config = dict(
    encoder_arch='regnet',
    model='image VQ-VAE',
    dataset='photos of plants, animals and fungi (iNaturalist)',
    train_examples=77898,
    image_size=48,
    crop_scale_min=0.5,
    horizontal_flip=True,
    translate=0.06,
    color_jitter=0.1,
    bottleneck='vq',
    downsampling_factor=4,
    encoder_norm='batchnorm',
    encoder_activation='relu',
    encoder_channel_attention='se',
    encoder_depths=[4, 4, 4, 4],
    encoder_kernel_size=3,
    encoder_stem='single',
    encoder_widths=[64, 96, 144, 208],
    loss='l1',
    latent_channels=4,
    decoder_norm='batchnorm',
    decoder_activation='gelu',
    decoder_widths=[64, 64, 128],
    decoder_blocks_per_level=3,
    decoder_block='sep',
    decoder_attention=False,
    decoder_upsampling='nearest_conv',
    codebook_size=512,
    init='torch_default',
    residual_init='none',
    optimizer='adamw',
    lr=0.0013,
    beta1=0.8,
    beta2=0.999,
    eps=1e-08,
    grad_clip=0.5,
    ema_decay=0.99,
    steps=7200,
    batch_size=128,
    epochs=11.8,
    lr_schedule='cosine',
    final_lr_fraction=0.1,
    warmup_steps=720,
    weight_decay=0.4,
)
Rows from block 12 of the encoder, named by matrix and row number. Rows with one number belong to one channel. Each number is 128 + 32 x the weight over its row's rms, rounded and kept within 0 to 255. All counts start at 0. Numbers have three digits each. After the name is the row's rms in percent of the matrix's.
# convs1: grouped (2 groups) 3x3 conv (encoder.blocks.12.convs.1.weight, 208x104x3x3), inputs within the group 15-29, a 3x3 kernel for each
# convs2: expand pointwise conv (encoder.blocks.12.convs.2.weight, 208x208x1x1, transposed), outputs 104-207
convs1.33 099:139070113182180152100138152143129165182140068132066138125134094138059158125119087150099137157112161140157125118103120121180150137126135122170167130111132136099101104106132137095073140106082133105112112137164158125101127170149158140127126064083128099124163096122133169144146132071156150094163141108128124142161172155150168161138103106148080131143107133086102113098181004086096104127143140135134100125115126
convs2.33 101:065170150159101173100097143196128114097137164155119114093138132194134094077152101096083084137109182105098191128119100132135093139109078104135149035134155134094138164101160101100083145177123122116167130118175155080082095102121156132062103176075093130148140122063162143121094090188129074068155120079101135112069161
convs1.34 103:117118096118168126122175123133131125099114147121210160100071111119166099161120119152103116148184142132091131146146141148148133145132133120116134125182140100179142161135160180124156177152171117110097143064090153179131124116103100152112098117128116138111131130165128117125126145124122077135141147114158142150124142132128101118108171123226033126201237122139122129107170119110095116109086122101146142099154147
convs2.34 098:164148172091134131100148134146059162112087107100157186154149121091090164096144151144070116053107083114088074091137127024071109100093161126167118136096141143157122107119099138138116117074138092126143180196131170143145092123078095201108123123170157108102157129113037119057150143128135156157146152144116187147168094
convs1.35 101:079045078065159106126120121115096129089027099069099156113104109144133125134142126089078131113170091123104132147150130141153125153142128116131116145174129115109141103056101115138153136179150081095089132166118157139109105033135132160073098088130086033108119095155110150139077084087126169120134112117152163146158193156128161124068110121179044131134149149182128203148144155165136141102099101098164118102137119
convs2.35 098:131158138154098142115103142125099200140118132161146154126126157063125103068138148105115136123119093167081106153118169077075136143075082126126137132112109122145124077085164130137081073105114122151178112146155178141150072119111052165123204169159206130116101111097106093141144197117103113092077094142121124071113123
convs1.36 088:135155113093196159153220154100086083026139072120205159129118145157132143062107137146118067105177153119146133147127140116078159161140131098110118067189130143161155124085139105127153136142168123151096138099144169158166137141138038184140144167142165121128156147122063087128132176098133138129156079160116114111123106128129125131072137111087075111107123160136071100112097110127079111069074098097166135073114103
convs2.36 080:110091138118025130139155111177077153044111186115126153132138086094125118018157132113114068103125081127117116137116172090096084146067173143077147142153138107141158160138104107133154011131130113073140129139161127132153092114122135197130123145192118132133128108129084105154152121127118107134123116153074108132121148
convs1.37 095:131100149194110106174099119074056116073147121155198131141151151074121182121129154159177135132106105170048122119106127111121113140134149114096134088132120114136150127124157130072147145101154156127142190035162137137169145151146094130096108133122110152157114121094151066112140136143183089173110106084137137136141136117149152141079037127107114131111135135106156063128101123121117073154169175137110156129124141
convs2.37 080:160100088085094123094183115082118093121117104172120056182127077114115100104177096120132192089139150157142152142134143136168201106133205077088092161138126103136130147185131118158150095148136112110125148180116142128143075132139176122197144153190114123107168115187097097112197113146138161144162133082107141134203142
convs1.38 104:130051126190123135143162117108143123119176119135148153113135142119078121146155146073061143159095178144171190119127103117138128087094097138110104102098133126156144102177118102126090118142121125109116100094153094162154115101105157139167140145119153202135196158142166159139125132133094000087164106131123131117095160150114153136155140131180133108147160125150168172133113089156156123126095116107103117127168137
convs2.38 114:126146172120056139107120144140089112137129114131109128125121074133140103071149156113114165127133095146081103142143076104127156134174116114089142027139159110155142090115176119147113175115124114210124190171119096084034084124133091130139130157148107103105127120135152117012123132139138117051147119117143154126139152
convs1.39 086:138134125143105132133129125104096117110088125141202145162147163123139164155166168176122147114078124088030087117136128152175149134150141082113130101180178091126150111096118128081119141125136091089119128048150115200147116138133080116129089118149151135161143128141121089117127131155145080158136152138141167149153179162134146128132140149166054135164196157117109100104117109113101118151163152147160151159173170
convs2.39 099:168127133141182088114177119124079118183082066119109130151155112075087139160121112153097152085105142152090143109148135042070163082126184100103073135104134176154079144142161142165163119090107095124176140201142152123105151089119132123142126124151119073110152155118080131037162091074131123130141146118134155171129129
convs1.40 103:130099107064031109166222125148192130115146150078060072076094119136103127135066115159205151142052118132095121111115102139158140135159144097112115163109150133102121151182195141153146154124145140149156114121117109092092132145092145089162092121122113074073092142106141134092073070080127137091106075082126153099147183124110129103107104128108070149116104133153147103126168130125163106132154156151168141129157152
convs2.40 103:153145121154181105131135086141156129185092103138118075157192095114100129146067131160145135156128156176035117100160122124118142086132103108124094173115107182198103113098120159177153144100122124095168094108139164113044147115133076136132124154129142125090101151106145175087142155124083092170133117109111155063121170
convs1.41 108:078104096052202074094146128136122150158146140115098085137124121183183139180131142101170131113186012120142146129150111137202140107133135133057096132206081091118073136127100127162110108090101133125116034112106096129089100128134091133093084121117103148122101109111116113080121151098074134108144170106136153135114206131117129126147174141173171154138163155144108167163160148109079137118090114163215162145177159
convs2.41 114:146138102147145074096172086110174135109139075152106132144099201109117119170077098150116138172120093173132094118157162122103091068126104083109096085088117064155096106103133173178162130084101180132138088160137121130145154102095144092131136104126147096112112165137135070185130130077116082177132079154112152107122141
convs1.42 092:135104161177161206156183161130131126092086117158162121105075107158054105142065078113142089170113183118170127124136151131186146118143143091145154120088178134138157115110113078078178130153177123159163114134211166162146142136141141152200159152113138118130138112144100144161129148162056127108139119126158159141142200124152118140148105115153072123143139148163143153188133103161069120137121117147136095132135092
convs2.42 093:108177170178127126099105145168151151166119153134134108135118129138126126115123120098098078133126038140107201106092118163134084144144105145102187044123140153116138092121165081119040171128134100156145166129149107113117146128100081163097108177096133112120102140078155117107132087151137073088130158160121135160086200