config.yaml
model: "image VQ-VAE"
dataset: "photos of plants, animals and fungi (iNaturalist)"
train_examples: 77898
image_size: 48
crop_scale_min: 0.5
horizontal_flip: true
translate: 0.06
color_jitter: 0.1
bottleneck: "vq"
downsampling_factor: 4
encoder_arch: "regnet"
encoder_norm: "batchnorm"
encoder_activation: "relu"
encoder_channel_attention: "se"
encoder_depths: [4, 4, 4, 4]
encoder_kernel_size: 3
encoder_stem: "single"
encoder_widths: [64, 96, 144, 208]
loss: "l1"
latent_channels: 4
decoder_norm: "batchnorm"
decoder_activation: "gelu"
decoder_widths: [64, 64, 128]
decoder_blocks_per_level: 3
decoder_block: "sep"
decoder_attention: false
decoder_upsampling: "nearest_conv"
codebook_size: 512
init: "torch_default"
residual_init: "none"
optimizer: "adamw"
learning_rate: 0.0013
beta1: 0.8
beta2: 0.999
eps: 1e-08
max_grad_norm: 0.5
ema_decay: 0.99
max_steps: 7200
batch_size: 128
epochs: 11.8
lr_schedule: "cosine"
final_lr_fraction: 0.1
warmup_steps: 720
weight_decay: 0.4
Rows from block 14 of the encoder of a small image VQ-VAE, named by matrix and row number. Rows with one number belong to one channel. Each number is 500 + 40 x the weight over its row's rms, rounded and kept within 0 to 999. All counts start at 0. Numbers have three digits each. After the name is the row's rms in percent of the matrix's.
After each channel's rows are labels from the 100 images, of 14976, where the channel reaches its highest value: "patch colour" is the nearest of a few named colours to the mean colour under the peak. Only what is clearly more common there than usual is listed. The data: photos of plants, animals and fungi (iNaturalist).
# convs1: grouped (2 groups) 3x3 conv (encoder.blocks.14.convs.1.weight, 208x104x3x3, each kernel summed), inputs within the group 52-103
# convs2: expand pointwise conv (encoder.blocks.14.convs.2.weight, 208x208x1x1, transposed), outputs 52-103

convs1.18 130:515479495500474511496529562491604449443568491432486463576514472465504544501517550499429488542421512469539471441477505503483510444442527485517492479514500551
convs2.18 084:419492566532537458466473516543540522508481528479395465511573532542522517514475539538507512531490508522532484454582444475487471488449526469549478555494537555
patch colour: white

convs1.10 135:484488479403528525497502470525480485487475513485525480448506495489499416495533462444509509426480492487410530510467475488524467524443464481525512524475554464
convs2.10 090:418498516478502487463496507480540515421543470492506399508502526503497498493542487523494481519536467518459487493485459468500497491494495444490472492481536511
patch colour: pink

convs1.26 105:504506494488505526456495514501609506527371538461524502584561477523509512510485541504535500524448482519543476529483492487535487524486548503577520492546517493
convs2.26 087:526487562541479498509489543428474565484502573470473498482487544455416518455476464557516491499535485520472549443542485464458480457486502562536605500538553531
patch colour: white

convs1.49 103:534509500552523489551498516415590519480528490477463473572538498533539573487492509523486485537468566493551478518497505548509520477493557461520510517517504562
convs2.49 086:412506535501524476483518516579550539468473507498429463478518513545598491445468524519530515513501539470533544425550444412464496463481524495515487551536556587
patch colour: white

convs1.127 131:522478464469552514534523443459483508568465474428480558551474533478530458529445550439520462527494492498435556495467565489524524470535560486553415446492498445
convs2.127 096:482538512531530509507531552490537585552563453441527493504501589504538481454469523561493500606502514520410539511512441517528574472478575510517439575563514522
patch colour: white

convs1.6 095:468421490501483537474537522479543455504443536450486517560547485478493562538470560530509478560481459522541496502508481498444501560464484518531434428504515453
convs2.6 099:558539539470480483532531465494480510470421518499471560505484581498530484527470578556545578545479532508537602522503520458491538481515586550532541469473441511
patch colour: white

convs1.138 156:497512483476501430502493450451501457435451477491547508444499433452486564486489441486494528493451553503484435567498428522574495487453433550429448490524551491
convs2.138 073:485473517531510475488438556528513489405501431431537535532541532529473480464554529509539490535519475474473483494486471502529561502501428521490398506488572520
patch colour: grey

convs1.198 085:485512493514518519528509529529503523609435488483500484564452559499519498508472585502531438503494568513538557478537568439449530539562542500593510512433553444
convs2.198 092:521401520533537457490510524448434555520552522450488469516536516488465503498491427546546540549505541546490524496489480457399486438459494495502547530530543527
patch colour: white

convs1.187 117:464505524515455458437493527489470449469514509514467491436493458490466484462466457512416494438489474451481462434512463465461499461466412480467504528480444467
convs2.187 096:507442499447495498479480444525437485452436507491450450523511456478472467506528431429530436446469490577559505489444481495426492478454538458495512560545516453
patch colour: brown

convs1.29 143:543518489432513501537535517536459457473568514473572490470519505438479447532481475486453541475440469516443504440492463485543532462455447527493553511485542503
convs2.29 092:413522494491504485474492529473529471530552475469476451518492479467513493532514526490476479503501525545518501451513512445510593495460515528533435526482545508
patch colour: pink

convs1.201 078:520510465542562571479514534510537511583503489508488520530513555471555493468540570491484517533492458512519599459497584522498498451549537503549561489493479550
convs2.201 097:497543538477551450523566491428524498526482508510473522598529557486495526474447489552543531546541529511495532461503517519522558438483604567549540563548512555
patch colour: white

convs1.35 095:480459480465477471470476452529462464518476492520472524445444504510494455487545435474431510474555485503459498525500525474481497461512450545434461463468434444
convs2.35 063:548511520522515550412515522486457560554505509491475470483599513466492535452506457528471512510520485475490474436447444465473405479507600485496531533569563529
patch colour: grey

convs1.50 061:511483477544487482525493521443610510493540506438480506585554533503509562564487560507437514534419506511556476530517493501469525502489498496536547527541529506
convs2.50 091:438472566525555466486452557498489498501518572515446512513538537489508568464426415529509510526535552456495551452547486449467545423453475501521504524535542547
patch colour: white

convs1.57 104:461518505523469527525480448476570515498491489427485513578556522488511503492481554538545512508414496530572438483531457499467481552451547519514540479566520467
convs2.57 101:462428504538523461421565556473453555532530552445444489537536512482417520474452431553532527561507541518510573503483444481458473458472549518483547556538559501
patch colour: white

convs1.128 111:499511441515495444532501480453544491439438460428473506439504427516493533533478416518523511462480540469505412502461438494503492528437451512456475494497512503
convs2.128 063:454533543498609492464473512532551486502501479450532434487501521492498493468537511555509502516528485471489449479492502444537555514450458500551427499480518545
patch colour: grey

convs1.52 126:474488489433503499506489449507441481493513477476506512442475508502530418479531450464496507462501482528407503464493507491530504459485424512475494513462532487
convs2.52 086:479490471481559485504504542445482490453540459447516439545561496483466511480528462476483511526477535503461429439472508451524582516470497494526420486529547541
patch colour: pink

convs1.103 107:485550491509499502542501448528537514533448511485514576571500483485512501447448568549538515482481471567606474471514540510499465508470566500507514447503560504
convs2.103 099:472435485553515462509509532442422571460560518479509477562495525435447476487431457549548501535523534519438577521526471518454481461465529563506544544538535496
patch colour: white

convs1.170 068:566477383476520461498548498439505485419493484435513523442476438496508493512528450464512511489468548457468426477481430491528523509431449535457420440493491488
convs2.170 078:456523533458594489442466487520500512477525498491494502504502485493471542494503515522504527497533473464463452478458511523567676514525495529515412543518556504
patch colour: white

convs1.55 095:472504487526440463500490454478497480398482472472539481527519488401501516500444459477447431546362481454452460485508463513518516458471450543439468486496520493
convs2.55 115:497537492498526469519464523450558469541520472561446441494516501498467573437466401500502445502491454452486506457516477496523466462504508468488464528576531496
patch colour: white

convs1.70 120:467478500437510482474491473523437504485523500469452492465453496505514457523546442489483451469488511480398501498483495510498497478516425468482467502434473532
convs2.70 086:521515456543525491485518514475473544496551485536534456462508527511422528517557418526459478511543494510508466523445509544511533467472516465427444555497522525
patch colour: pink

convs1.40 088:480462454450535500518482427498456506511523489457503493430453495497511426478527452506533481429501510518375510482472487496525498495494448464474505514464508536
convs2.40 090:446519476499550473510531520502483518511532491475513451484511511488443524481570506527518461503517452495468471510445523518476600518462476522442455541516548531
patch colour: pink

convs1.100 090:513511502502393535514473460470556488501507529468538551568496541439535529508472512561452480545466498582573454405541530508433496509454470550495480492479495474
convs2.100 094:541479515543485456442535496423482494468512576471444466570476482487382508501439459537555500517539532513474566480556506446487460458473540548534538509532542504
patch colour: white

convs1.84 093:562432456506512501506475484464554505435513479458478464513478530472478485547477454470513448488421514474467445486487422454471552457450450509498445504442465509
convs2.84 127:504452437509494444543470506460531511561540544491525492515488487528409560439494402532506444514452432510481479493482493506517579455519511506460560493544555477
patch colour: white

convs1.193 087:513512499496563508501566531543486495529532500510453507562495554527555582481530529502517504526507582487557487482502524455525538453544520568547490514516539411
convs2.193 093:502399505560535463475508534440505538562560524437468502560523553491410520435425490505519568551512538553453559521496450490439489487485522503534511549564551511
patch colour: white