Weights of a small image VQ-VAE.
Model: 2.14M parameters, 48-pixel images, encoder arch regnet, encoder norm batchnorm, encoder activation relu, decoder norm batchnorm, decoder activation gelu, decoder widths [64, 64, 128].
Training: adamw at rate 0.0013, 7200 steps, batches of 128.
Data: trained on photos of plants, animals and fungi (iNaturalist), 77898 training examples, 11.8 epochs.
Rows from block 13 of the encoder of a small image VQ-VAE, named by matrix and row number. Rows with one number belong to one channel. Each number is 128 + 24 x the weight over its row's rms, rounded and kept within 0 to 255. All counts start at 0. After the name is the row's rms in percent of the matrix's.
After each channel's rows are labels from the 100 images, of 14976, where the channel reaches its highest value: "colour at peak" is the nearest of a few named colours to the mean colour under the peak. Only what is clearly more common there than usual is listed. The data: photos of plants, animals and fungi (iNaturalist). In brackets: how many of the 100.
# convs1: grouped (2 groups) 3x3 conv (encoder.blocks.13.convs.1.weight, 208x104x3x3, each kernel summed), inputs within the group 0-51
# convs2: expand pointwise conv (encoder.blocks.13.convs.2.weight, 208x208x1x1, transposed), outputs 0-69

convs1.204 084 [117  98 174 190 111 134 152 135 138 149 154 117 130 134 149 125 118 125 230 152 195 143 141 161 121 171 131 123 116 138 106 140 124  86 128 146 101 141 140 172 109 121 143 126 131 132 128 135 144 143 179 155]
convs2.204 085 [115 147 162 119 145 102 102  77 103 144  87 121 166 166 120 149 170 132 136 139 114 140 117  93 131 144 165  95 142  99 154  80 120 145 141 143  53 140 119 123 132 170 108 135  96 116 142 141 145 150 107 135 121 122 127 131 112 118 112 121 111 126 168 138 157 122 143 115 151 132]
colour at peak: white (100)

convs1.86 111 [128 152 171 124 135 142 135  62 120 111 113 144 131  88 112  90 115 129 149 147  92 103 144 133 137 140 155 134 117 128 155 132 147 153 135 169 177 115 117 113 131 130 144 140 177 129 137 126 173 127 119 167]
convs2.86 114 [151 100 120 121 128 118 116 120 123  89 120 160 117  88 170 114  99 105 117 113  88 115 139 157 118 198  87  86 119 113 103 173 121  77 116 111 140 104 118 114 133  95 132 120 107 137 120  99 131 143 119 120 105 133 133 135 144 109 152 117 124 129 132 125 124 111 156 135 151 194]
colour at peak: white (98)

convs1.105 089 [ 87 143 114 123  98 128 116 131 153 109 124 105 118 106 102 139 132  84 101 132 100 113  84 121 133 117 121 109 137 108  97 113 158 116 129  99 117  88 131 104 119 115  72 116 110 102 129 146 122 154 117 144]
convs2.105 091 [135 140 124 141 139 147 118 117 141  87 153  66 166 151 133  99 175 137 114 168 135 169 157 114 152 126 139 135 140 158 103  97 126 117 141 122 141  74 106 106 151  72 171 142 131 160 164 113 158 132 164 145 108 125 135 162 108 135 120 153 124 114  69 147 111 118 114 131 128 131]
colour at peak: brown (61)

convs1.40 081 [137 145 112 153 123 164 127 169 170  94 171 112 132 163 169 129 126 136 129 170  99 162 157 137 142  87 117 136 123 148 144 121 143 125 106 128 107 130 145 122 171 100 118 118 178 139 111 166 109 108 191 115]
convs2.40 086 [118 158 127 135 137 107 108 110 102 174 110 108 155 140 135 116 129 158 146 171 105 165 108  72 166 112 136 108 111  90 146  79  88 138 152 133 124 114 100 132 114 147 154 139  98 136 157 165 130 139  92 148 114  84 102 130  99 135 123 128 111  96 151 119 122 143 158 120 119 119]
colour at peak: white (100)

convs1.120 102 [100 124  78 122 117 152 125 129 136 105 134 143 151 120  86 115 120 127  89 134 104  82 104  79 133 150 143 127 114 143 139 153 131 137 116  99 140 137 113 129 114  94  94 100  83 127 133 124 136 100  75 138]
convs2.120 081 [153 114 129 158 142 130 128 141 141 134 163  51 144 133 138 149 177 156 142 153 118 145 163 125 131 129 172 131 125 118 156  56 129 139 108 145 145 125 123 118 110 114  36 151 147 139 150 146 126 145 106 147 129  94 123 156 110 132 118 153 133 100 122 151 140 159 145 133 147 107]
colour at peak: pink (30)

convs1.113 110 [138  92 150 167 106 115 151 114 127 138 120 114 126 139 169 130 112  95 130 183 158 105 138 121 150 144 139  98  88 134 110 127 117 121 135 133  93  87 128 116 137 104 128 111 153 103 112 130 144 154 118 181]
convs2.113 128 [102  99 129 106 177 126 113  93 102 108 128  78 161 122 156  95 141 143 120 159 132 112 173 105 128 147 176 118 105 102 165 134  96 110 136 113 122  98 129 147 135 140 124 149 129 138 136 112 120 107 121 138 141 141 134 138  96  98 139 141 105 115 107 122  92 115 102 105 125 168]
colour at peak: white (100)

convs1.207 110 [ 54 126 123 107 137 147 114 143 155 137 110 105 156 112 111 124 112 129 138  93 115 129  94 124 138 115 145 137 111 141 130 131 107 165 147  99 115 112 187 130 145 138  59 157 101  98 151 158 109 116 143  97]
convs2.207 089 [ 77 143 138 104 149 133 137 148 154 110 125  85 155 119 148  72 157  96 132 136 123 134  91 141 108  81 136  82 138 130 110 186 127 124 149  82 131  72 161  96 168 116 109 128 144 144 153 132 141 111 144 139 134 111 150 143 117 116 143 121 109 122 121 121 129 115 134  97 145 124]
colour at peak: brown (55); black (35)

convs1.188 094 [ 90 145 119 126 106 143 100 120  90  90  84 120 119  97 120 134 112 129 125 121 133 129 108 113 150 114 106 131 141 127 101 101 135 125 106  53 135 128 110 146 132 111  85 121  68  94 114 155  99 149 139 138]
convs2.188 086 [118 147 145 114 105 125 127 117 149 110 150  63 158 152 159  86 176 109 122 142 159 137 154 142 133 120 140 133 132 180 125 132 153 157 119 141 148 145 136 141 157 117  93 139 151 175 167 136 161 135 145 146 126 129 152 142 119 135 106 144 127 150  92 132 143 142 117 132 139 135]
colour at peak: brown (64)

convs1.192 117 [137 145 146 139 125 159 151 133 121  92 102 158 161 175 112 147  97 114 154 110 142 172 131 167 109 136 118 122 152 151 121 112 139 163 125 119 151 133 132 119 151 128 134  52  95  98 128 125 121 161 150 149]
convs2.192 101 [116 159 162 120 162 134  94 130 103  68  82 211 126 118 127  70 105 112 159 136 127 142 135 140 134  94 108 109 133 143 124 163 117 111 112 117 116 107 104 133 134 115 164 129 121 138 161 113 150 105 139 131 127 121 123 105  95 126  81 132 124 124 118 114  79 111 111 117 107 119]
colour at peak: white (100)

convs1.85 089 [162 118 132 135 133 135 148 104 135 118 131 175 178  97 133 101 137 146 142 112 137  85 109 138 121 141 142 155  98 146 113 133 135 160 138 110  83 121 133 149 105 117 125 132 120  73  99 109 123 120 109 101]
convs2.85 083 [139 138 158 158  66 122 154 105 112 166 103 133 122 134 147 112 149 120 117 120 144 139 164 145 108 141 128 139 115 104 136 153 111 171 147 108 185  97 150 156 129 127  45 128 108 140 118 144 124 143 135 126 106 129 113 128  99 120 119 128 129 146 133 110 119 139 115 106 150 116]
colour at peak: white (62)

convs1.123 127 [ 72 118 158 114 118 121 110 137 114  86  91 126 116 113 125 143 108 144 180 109 168 155 104 162 138 129 107 121 113 124 120 133 109 134 134  93 103 137 122 142 143 128  87 135  33 113 116 114 107 102 148 109]
convs2.123 119 [ 95 121 141 159 128 142  92 151 151 114 148  97 117 102 131 121 139 141 110 134 100 141 151 127 115 126 126 131  92  96 159 111 105 136 139 141 141 146 151 101 105  99  73 148 118 129 142 153 156 139 104 128 147  69  94 175 126 142 137 165  92 119 158 179 133 163 150 119 156 113]
colour at peak: white (100)

convs1.200 102 [167 109 109 128 107 131 154 106 146 145 130 150  93 134 135 109 139 153  92 165 111  79 148  87  95 109 113 118  91 162 136 170 121 130 126 136 127 139 115 160 129  86 101 109 136 133 134 120 135 131  95 183]
convs2.200 082 [109 133 158 116 135 143 138 130  95 117 147 159 121 133 126  87 121 129 145 143 124 134 132 159 131  91 143 164 165 160 105 134 138 116 205 137 123 134 124 131 131 175 190 113 162 117 111 136 134 127 141 137 124 156 112 129 128 130  76 124 140 151 125 132 142 142 143 154 128 107]
colour at peak: pink (33)

convs1.19 086 [139 131 120 128 146 167 137 121 134 131 116 135 138 111 139 141 140 129 122 127 139 134 105 128 114 138 129  92 113 107 158 127 107 114 134  83  69 135  51 128 126 118 135  99  66 135 135 126 167 143 129  90]
convs2.19 084 [155 114 127 121 153 111 159 116 132 170 151  98 154 123  78 137 157 165  91 161 198 158 134 121 140 153 134 183 148  97 166 122 140 145 137 168 115 105 158 106 128 157 148 120 116 122 138 108 145 153 101 118  98 135 127 148 111 129 126 136 126 162 123 120 133 138 119 154 140 121]
colour at peak: white (97)

convs1.130 102 [ 91 144  91 143 154 129 124 121 104 118 115 106 106 108  91 130 135 140  76 166  81  91  99  91 141 128 133 144 135 150 113 124 136 134 109  89 134 137 127 132 122  83  99 115 114 109 103 123 137 124  93 122]
convs2.130 094 [147 126  96 138  90 126 131 127 141 132 148 124 121 143 129 116 167 137 140 146  98 155 174 111 131 147 163 138 122 103 146  90 124 144 121 135 174 143 120 133 132  91  20 188 110 157 138 144 135 145 117 159 131 119 115 183 126 137 164 157  99 116 119 153 100 150 136 130 160 133]
colour at peak: brown (58)

convs1.88 134 [131 109 110 146 193 143 158  91 120  92 151 144  83  93 140 135 160 135 123 148 157 147 132 145 111  93 154 144  61 138 175  67  85 138 144 125 127 100  99 112 130 161 144 104 134 140  90 126 166 102 130 131]
convs2.88 106 [187 144 127 138 142 109  85 121 139  57 133 140 138 136 133 117 125 141 125 154 122 162 159 126 124 190 150 110 106 110 132 138 110  93  39 179 163 141 117  84 128  93 108 153 118 108 138 132 135 140 118 141 122 134 124 112 138 100 138 129 129 149 149 117 129 136  97 142 135 138]
colour at peak: white (100)

convs1.197 102 [119 160 147 125 113 136 106 120 102  97  77 124 125 115  98 137 113 108 156  61 147 142 127 174  87 117  88 159 188 123  84  90 157 136 135 124  85 115 139 126 135 128 186 160 152 136 130 108 128 109 144 102]
convs2.197 092 [131 148 125 157  81 117 123 118 155 155  75 137 148 151 141 130 103 152 130 181 137 170 126 106 163 123 129 131 139 124 109  87 104 121  71 151 118 108 137 133 125 118 154 167  95 156 125 168 154 146 123 152 119 115 128 137  86 139 164 109 102  88 151 132 154 142 154 115 129 111]
colour at peak: white (100)