{
  "dataset": "photos of plants, animals and fungi (iNaturalist)",
  "bottleneck": "vq",
  "encoder_arch": "regnet",
  "encoder_channel_attention": "se",
  "encoder_stem": "single",
  "encoder_widths": [64, 96, 144, 208],
  "decoder_norm": "batchnorm",
  "codebook_size": 512,
  "batch_size": 128
}
Rows from block 4 of the encoder of a small image VQ-VAE, named by matrix and row number. Rows with one number belong to one channel. Each number is 500 + 40 x the weight over its row's rms, rounded and kept within 0 to 999. All counts start at 0. Numbers have three digits each.
Before each channel's rows are labels from the 100 images, of 14976, where the channel reaches its highest value: "peak at" is the part of the image that holds the peak. Only what is clearly more common there than usual is listed. The data: photos of plants, animals and fungi (iNaturalist). In brackets: how many of the 100, against the usual share in percent.
# convs1: grouped (3 groups) 3x3 conv, stride 2 (encoder.blocks.4.convs.1.weight, 96x32x3x3, each kernel summed), inputs within the group 0-31
# convs2: expand pointwise conv (encoder.blocks.4.convs.2.weight, 96x96x1x1, transposed), outputs 0-95

peak at: bottom right (28 vs 11.1)
convs1.0:494472526428523513522475495565495502519526457490601503523411506494491440517476507499495607514518
convs2.0:558527550466433415523432568505566614479529532479502508492458489562518545477492479542473463512444498525558555483487487473476533604476460546431493457525478491526478453496451557461486494454550467459476493447466507597523480527486472475511500579509529501512465487442531506450523537530470496507

peak at: top left (27 vs 11.1)
convs1.59:482525539504541523569532521543515621501488489505470541536516497546560503532534523468577475544463
convs2.59:520459443517509498504490549526498548446492524525537501510521432532517547607511517521545540457533439441515457517481515484507631509491497496484525491516499556507512524466452521552465470572517570557498505521473525484461527538460511460505540463528487497546493545518502491482551638478466530610

peak at: centre (28 vs 11.1)
convs1.42:507448496557526482491458453474507469572473459481494534542488552484511483429483415509511604523501
convs2.42:486553461485540499421486498607443504468516448495489451531482441470527481459464547461546499483500523535464569507395476516495539528484473484468440491501527471577507528512473536473525499491428521532528496482499545477521397490470498471466628512583434555485491516521491497505496498479437449518

peak at: top right (28 vs 11.1)
convs1.87:598536547491473505589505478467589480517471513555456489540458507449450509535528495527529501473508
convs2.87:489490449557516525490485566529485455455570554553507509498567424490514518596525486490516557503581509449505511516490480421485538407520506492518606488560516581483531558493440519517477467557464549504510518558486513426516544539533459470475520463522516494432519505494535508514532561473514553506

peak at: top right (28 vs 11.1)
convs1.51:516497478499522519564551528584482581471506520524514564522501545512534556515560528502600505479499
convs2.51:487453464480509497483481481537513585533525525525551511518562448524498488536516517503606585481503489433460506531528461483528558465542528493536485500533430534536540531516490548495502540530508538553468552556456587483460479517489507539516593474541514567476530485494520472543503633491529514575

peak at: top left (31 vs 11.1)
convs1.12:590506467475466465518458558492487468455476473473466563568504556520437494470462488505563505482563
convs2.12:519560460504457442523559468556505481487545536473517505504521474469515460460619528537580554617461472489495449479499488437579542517482499544470490476458537523512518524501449596507523507521531584486534483530473498499512514528504540454438439501475505518562522488469467551582522529539538525506

peak at: centre (27 vs 11.1)
convs1.1:558468481454504556506475529484496536460569541531486468399475550503475466516480485475395496487496
convs2.1:502470501488519433425473499546497451598463493534500477516398502535481521497531441487471620464458566471506490565461494485588472498506450474503481533586546523515429515541554502517456486591488483495533502485579454505451492480546520509555562475474533483522471507497466474523459471481504495460

peak at: centre (31 vs 11.1)
convs1.8:490570440486518465506540496537456460511507502509516485470443491631498462463465496450475534492437
convs2.8:504477434499461514509550491458432531439441452496543458515531475423521461472500612499557457529440516453512477513466476546510523506455472514507452497518467459517528466482500474458541564583416466487492544556456514460478444506501500512480611417519526541482528475580550497525540489501482490513

peak at: top right (28 vs 11.1)
convs1.48:523452480524586535498465464546461534478536480584487528455462539448560490463525462523572476500487
convs2.48:533484547499384477500479517473492472492569492526557506496459476462536487511546520489483516491504487479464513505432467443566499561458470449564501529454505514495517487466482531448416452515461539524500439482470512520523496543573577447554502517442434469545505480520486540612543587473541517553

peak at: centre (29 vs 11.1)
convs1.69:464515447440499464437481506561451456498487476496443489561470448572459477484555483466515462473442
convs2.69:525460457506502502445482460543444461459429453544521494513529457473563421484551532467476506464379506483493487528405485557508509517462497403502497540475512459498494515497495504461493505532456438570503519585552482465534427483493515508481549441527456553517509474603513483521529498474529460533

peak at: centre (27 vs 11.1)
convs1.71:504474480503510495467523505508456508485463490503479509626503521563528542563585445497515497527423
convs2.71:549514522512472485508518518497427490489500461514594496533490505444557442497520617498551536557466467530521491504408474495468542522472475513590478509476489462559568503459478472482455493506435512542527498541487533517546512538518534461565505540507512591554545467516448527502570572504524496581

peak at: top right (28 vs 11.1)
convs1.37:523493507483584488484514491551427578475517506555455514447444484431545491543447490510540454478508
convs2.37:536586513519485498493496503474554473478615569511545472521541474500564449530492445461516572488501474407496497484515457493524540516498507472527491506501447558498489462494499564395471473551476548508477494531505559493565543494515550489470521519562546504413544453457449511569521557523540509559

peak at: top left (33 vs 11.1)
convs1.86:526510535466473392522564486439526463573505493497514587467476494481464496523470527447449503515471
convs2.86:426478442479535483493509486505529535494434545436491481455585482491499559531498453519542471579523484485549592492550475486449502429609518501525537508483544471524531562536554518498516502474491533481505533485515527501480548502473439535512571421561539497459514523487535471439471462513426574461

peak at: centre (30 vs 11.1)
convs1.79:519502522477533472531422435505505558451473463541501504421480524423476572529431483467482500478476
convs2.79:481507549550516499460516494475486481535469487478472460488544472536532564486481464444493536437539536504525527544520519522479485493552507535442531532568456486484481445573560506433528541477468435477503490474514503506498532500416468602510582534532465475412444533509535442464395430523451478461

peak at: top left (35 vs 11.1)
convs1.33:478479499461580473548529471529479612451488482469494478518466435515545479523524513480556423488488
convs2.33:511432536457476592516477521448546557534592492437494525479519504521514513601492422464519606457542527467464480535462529452512553483541492487507501475586454532500511425509504530463502468576508526561503503535482529504542507496507508480474546526509500490466456548528523473532487595445511497562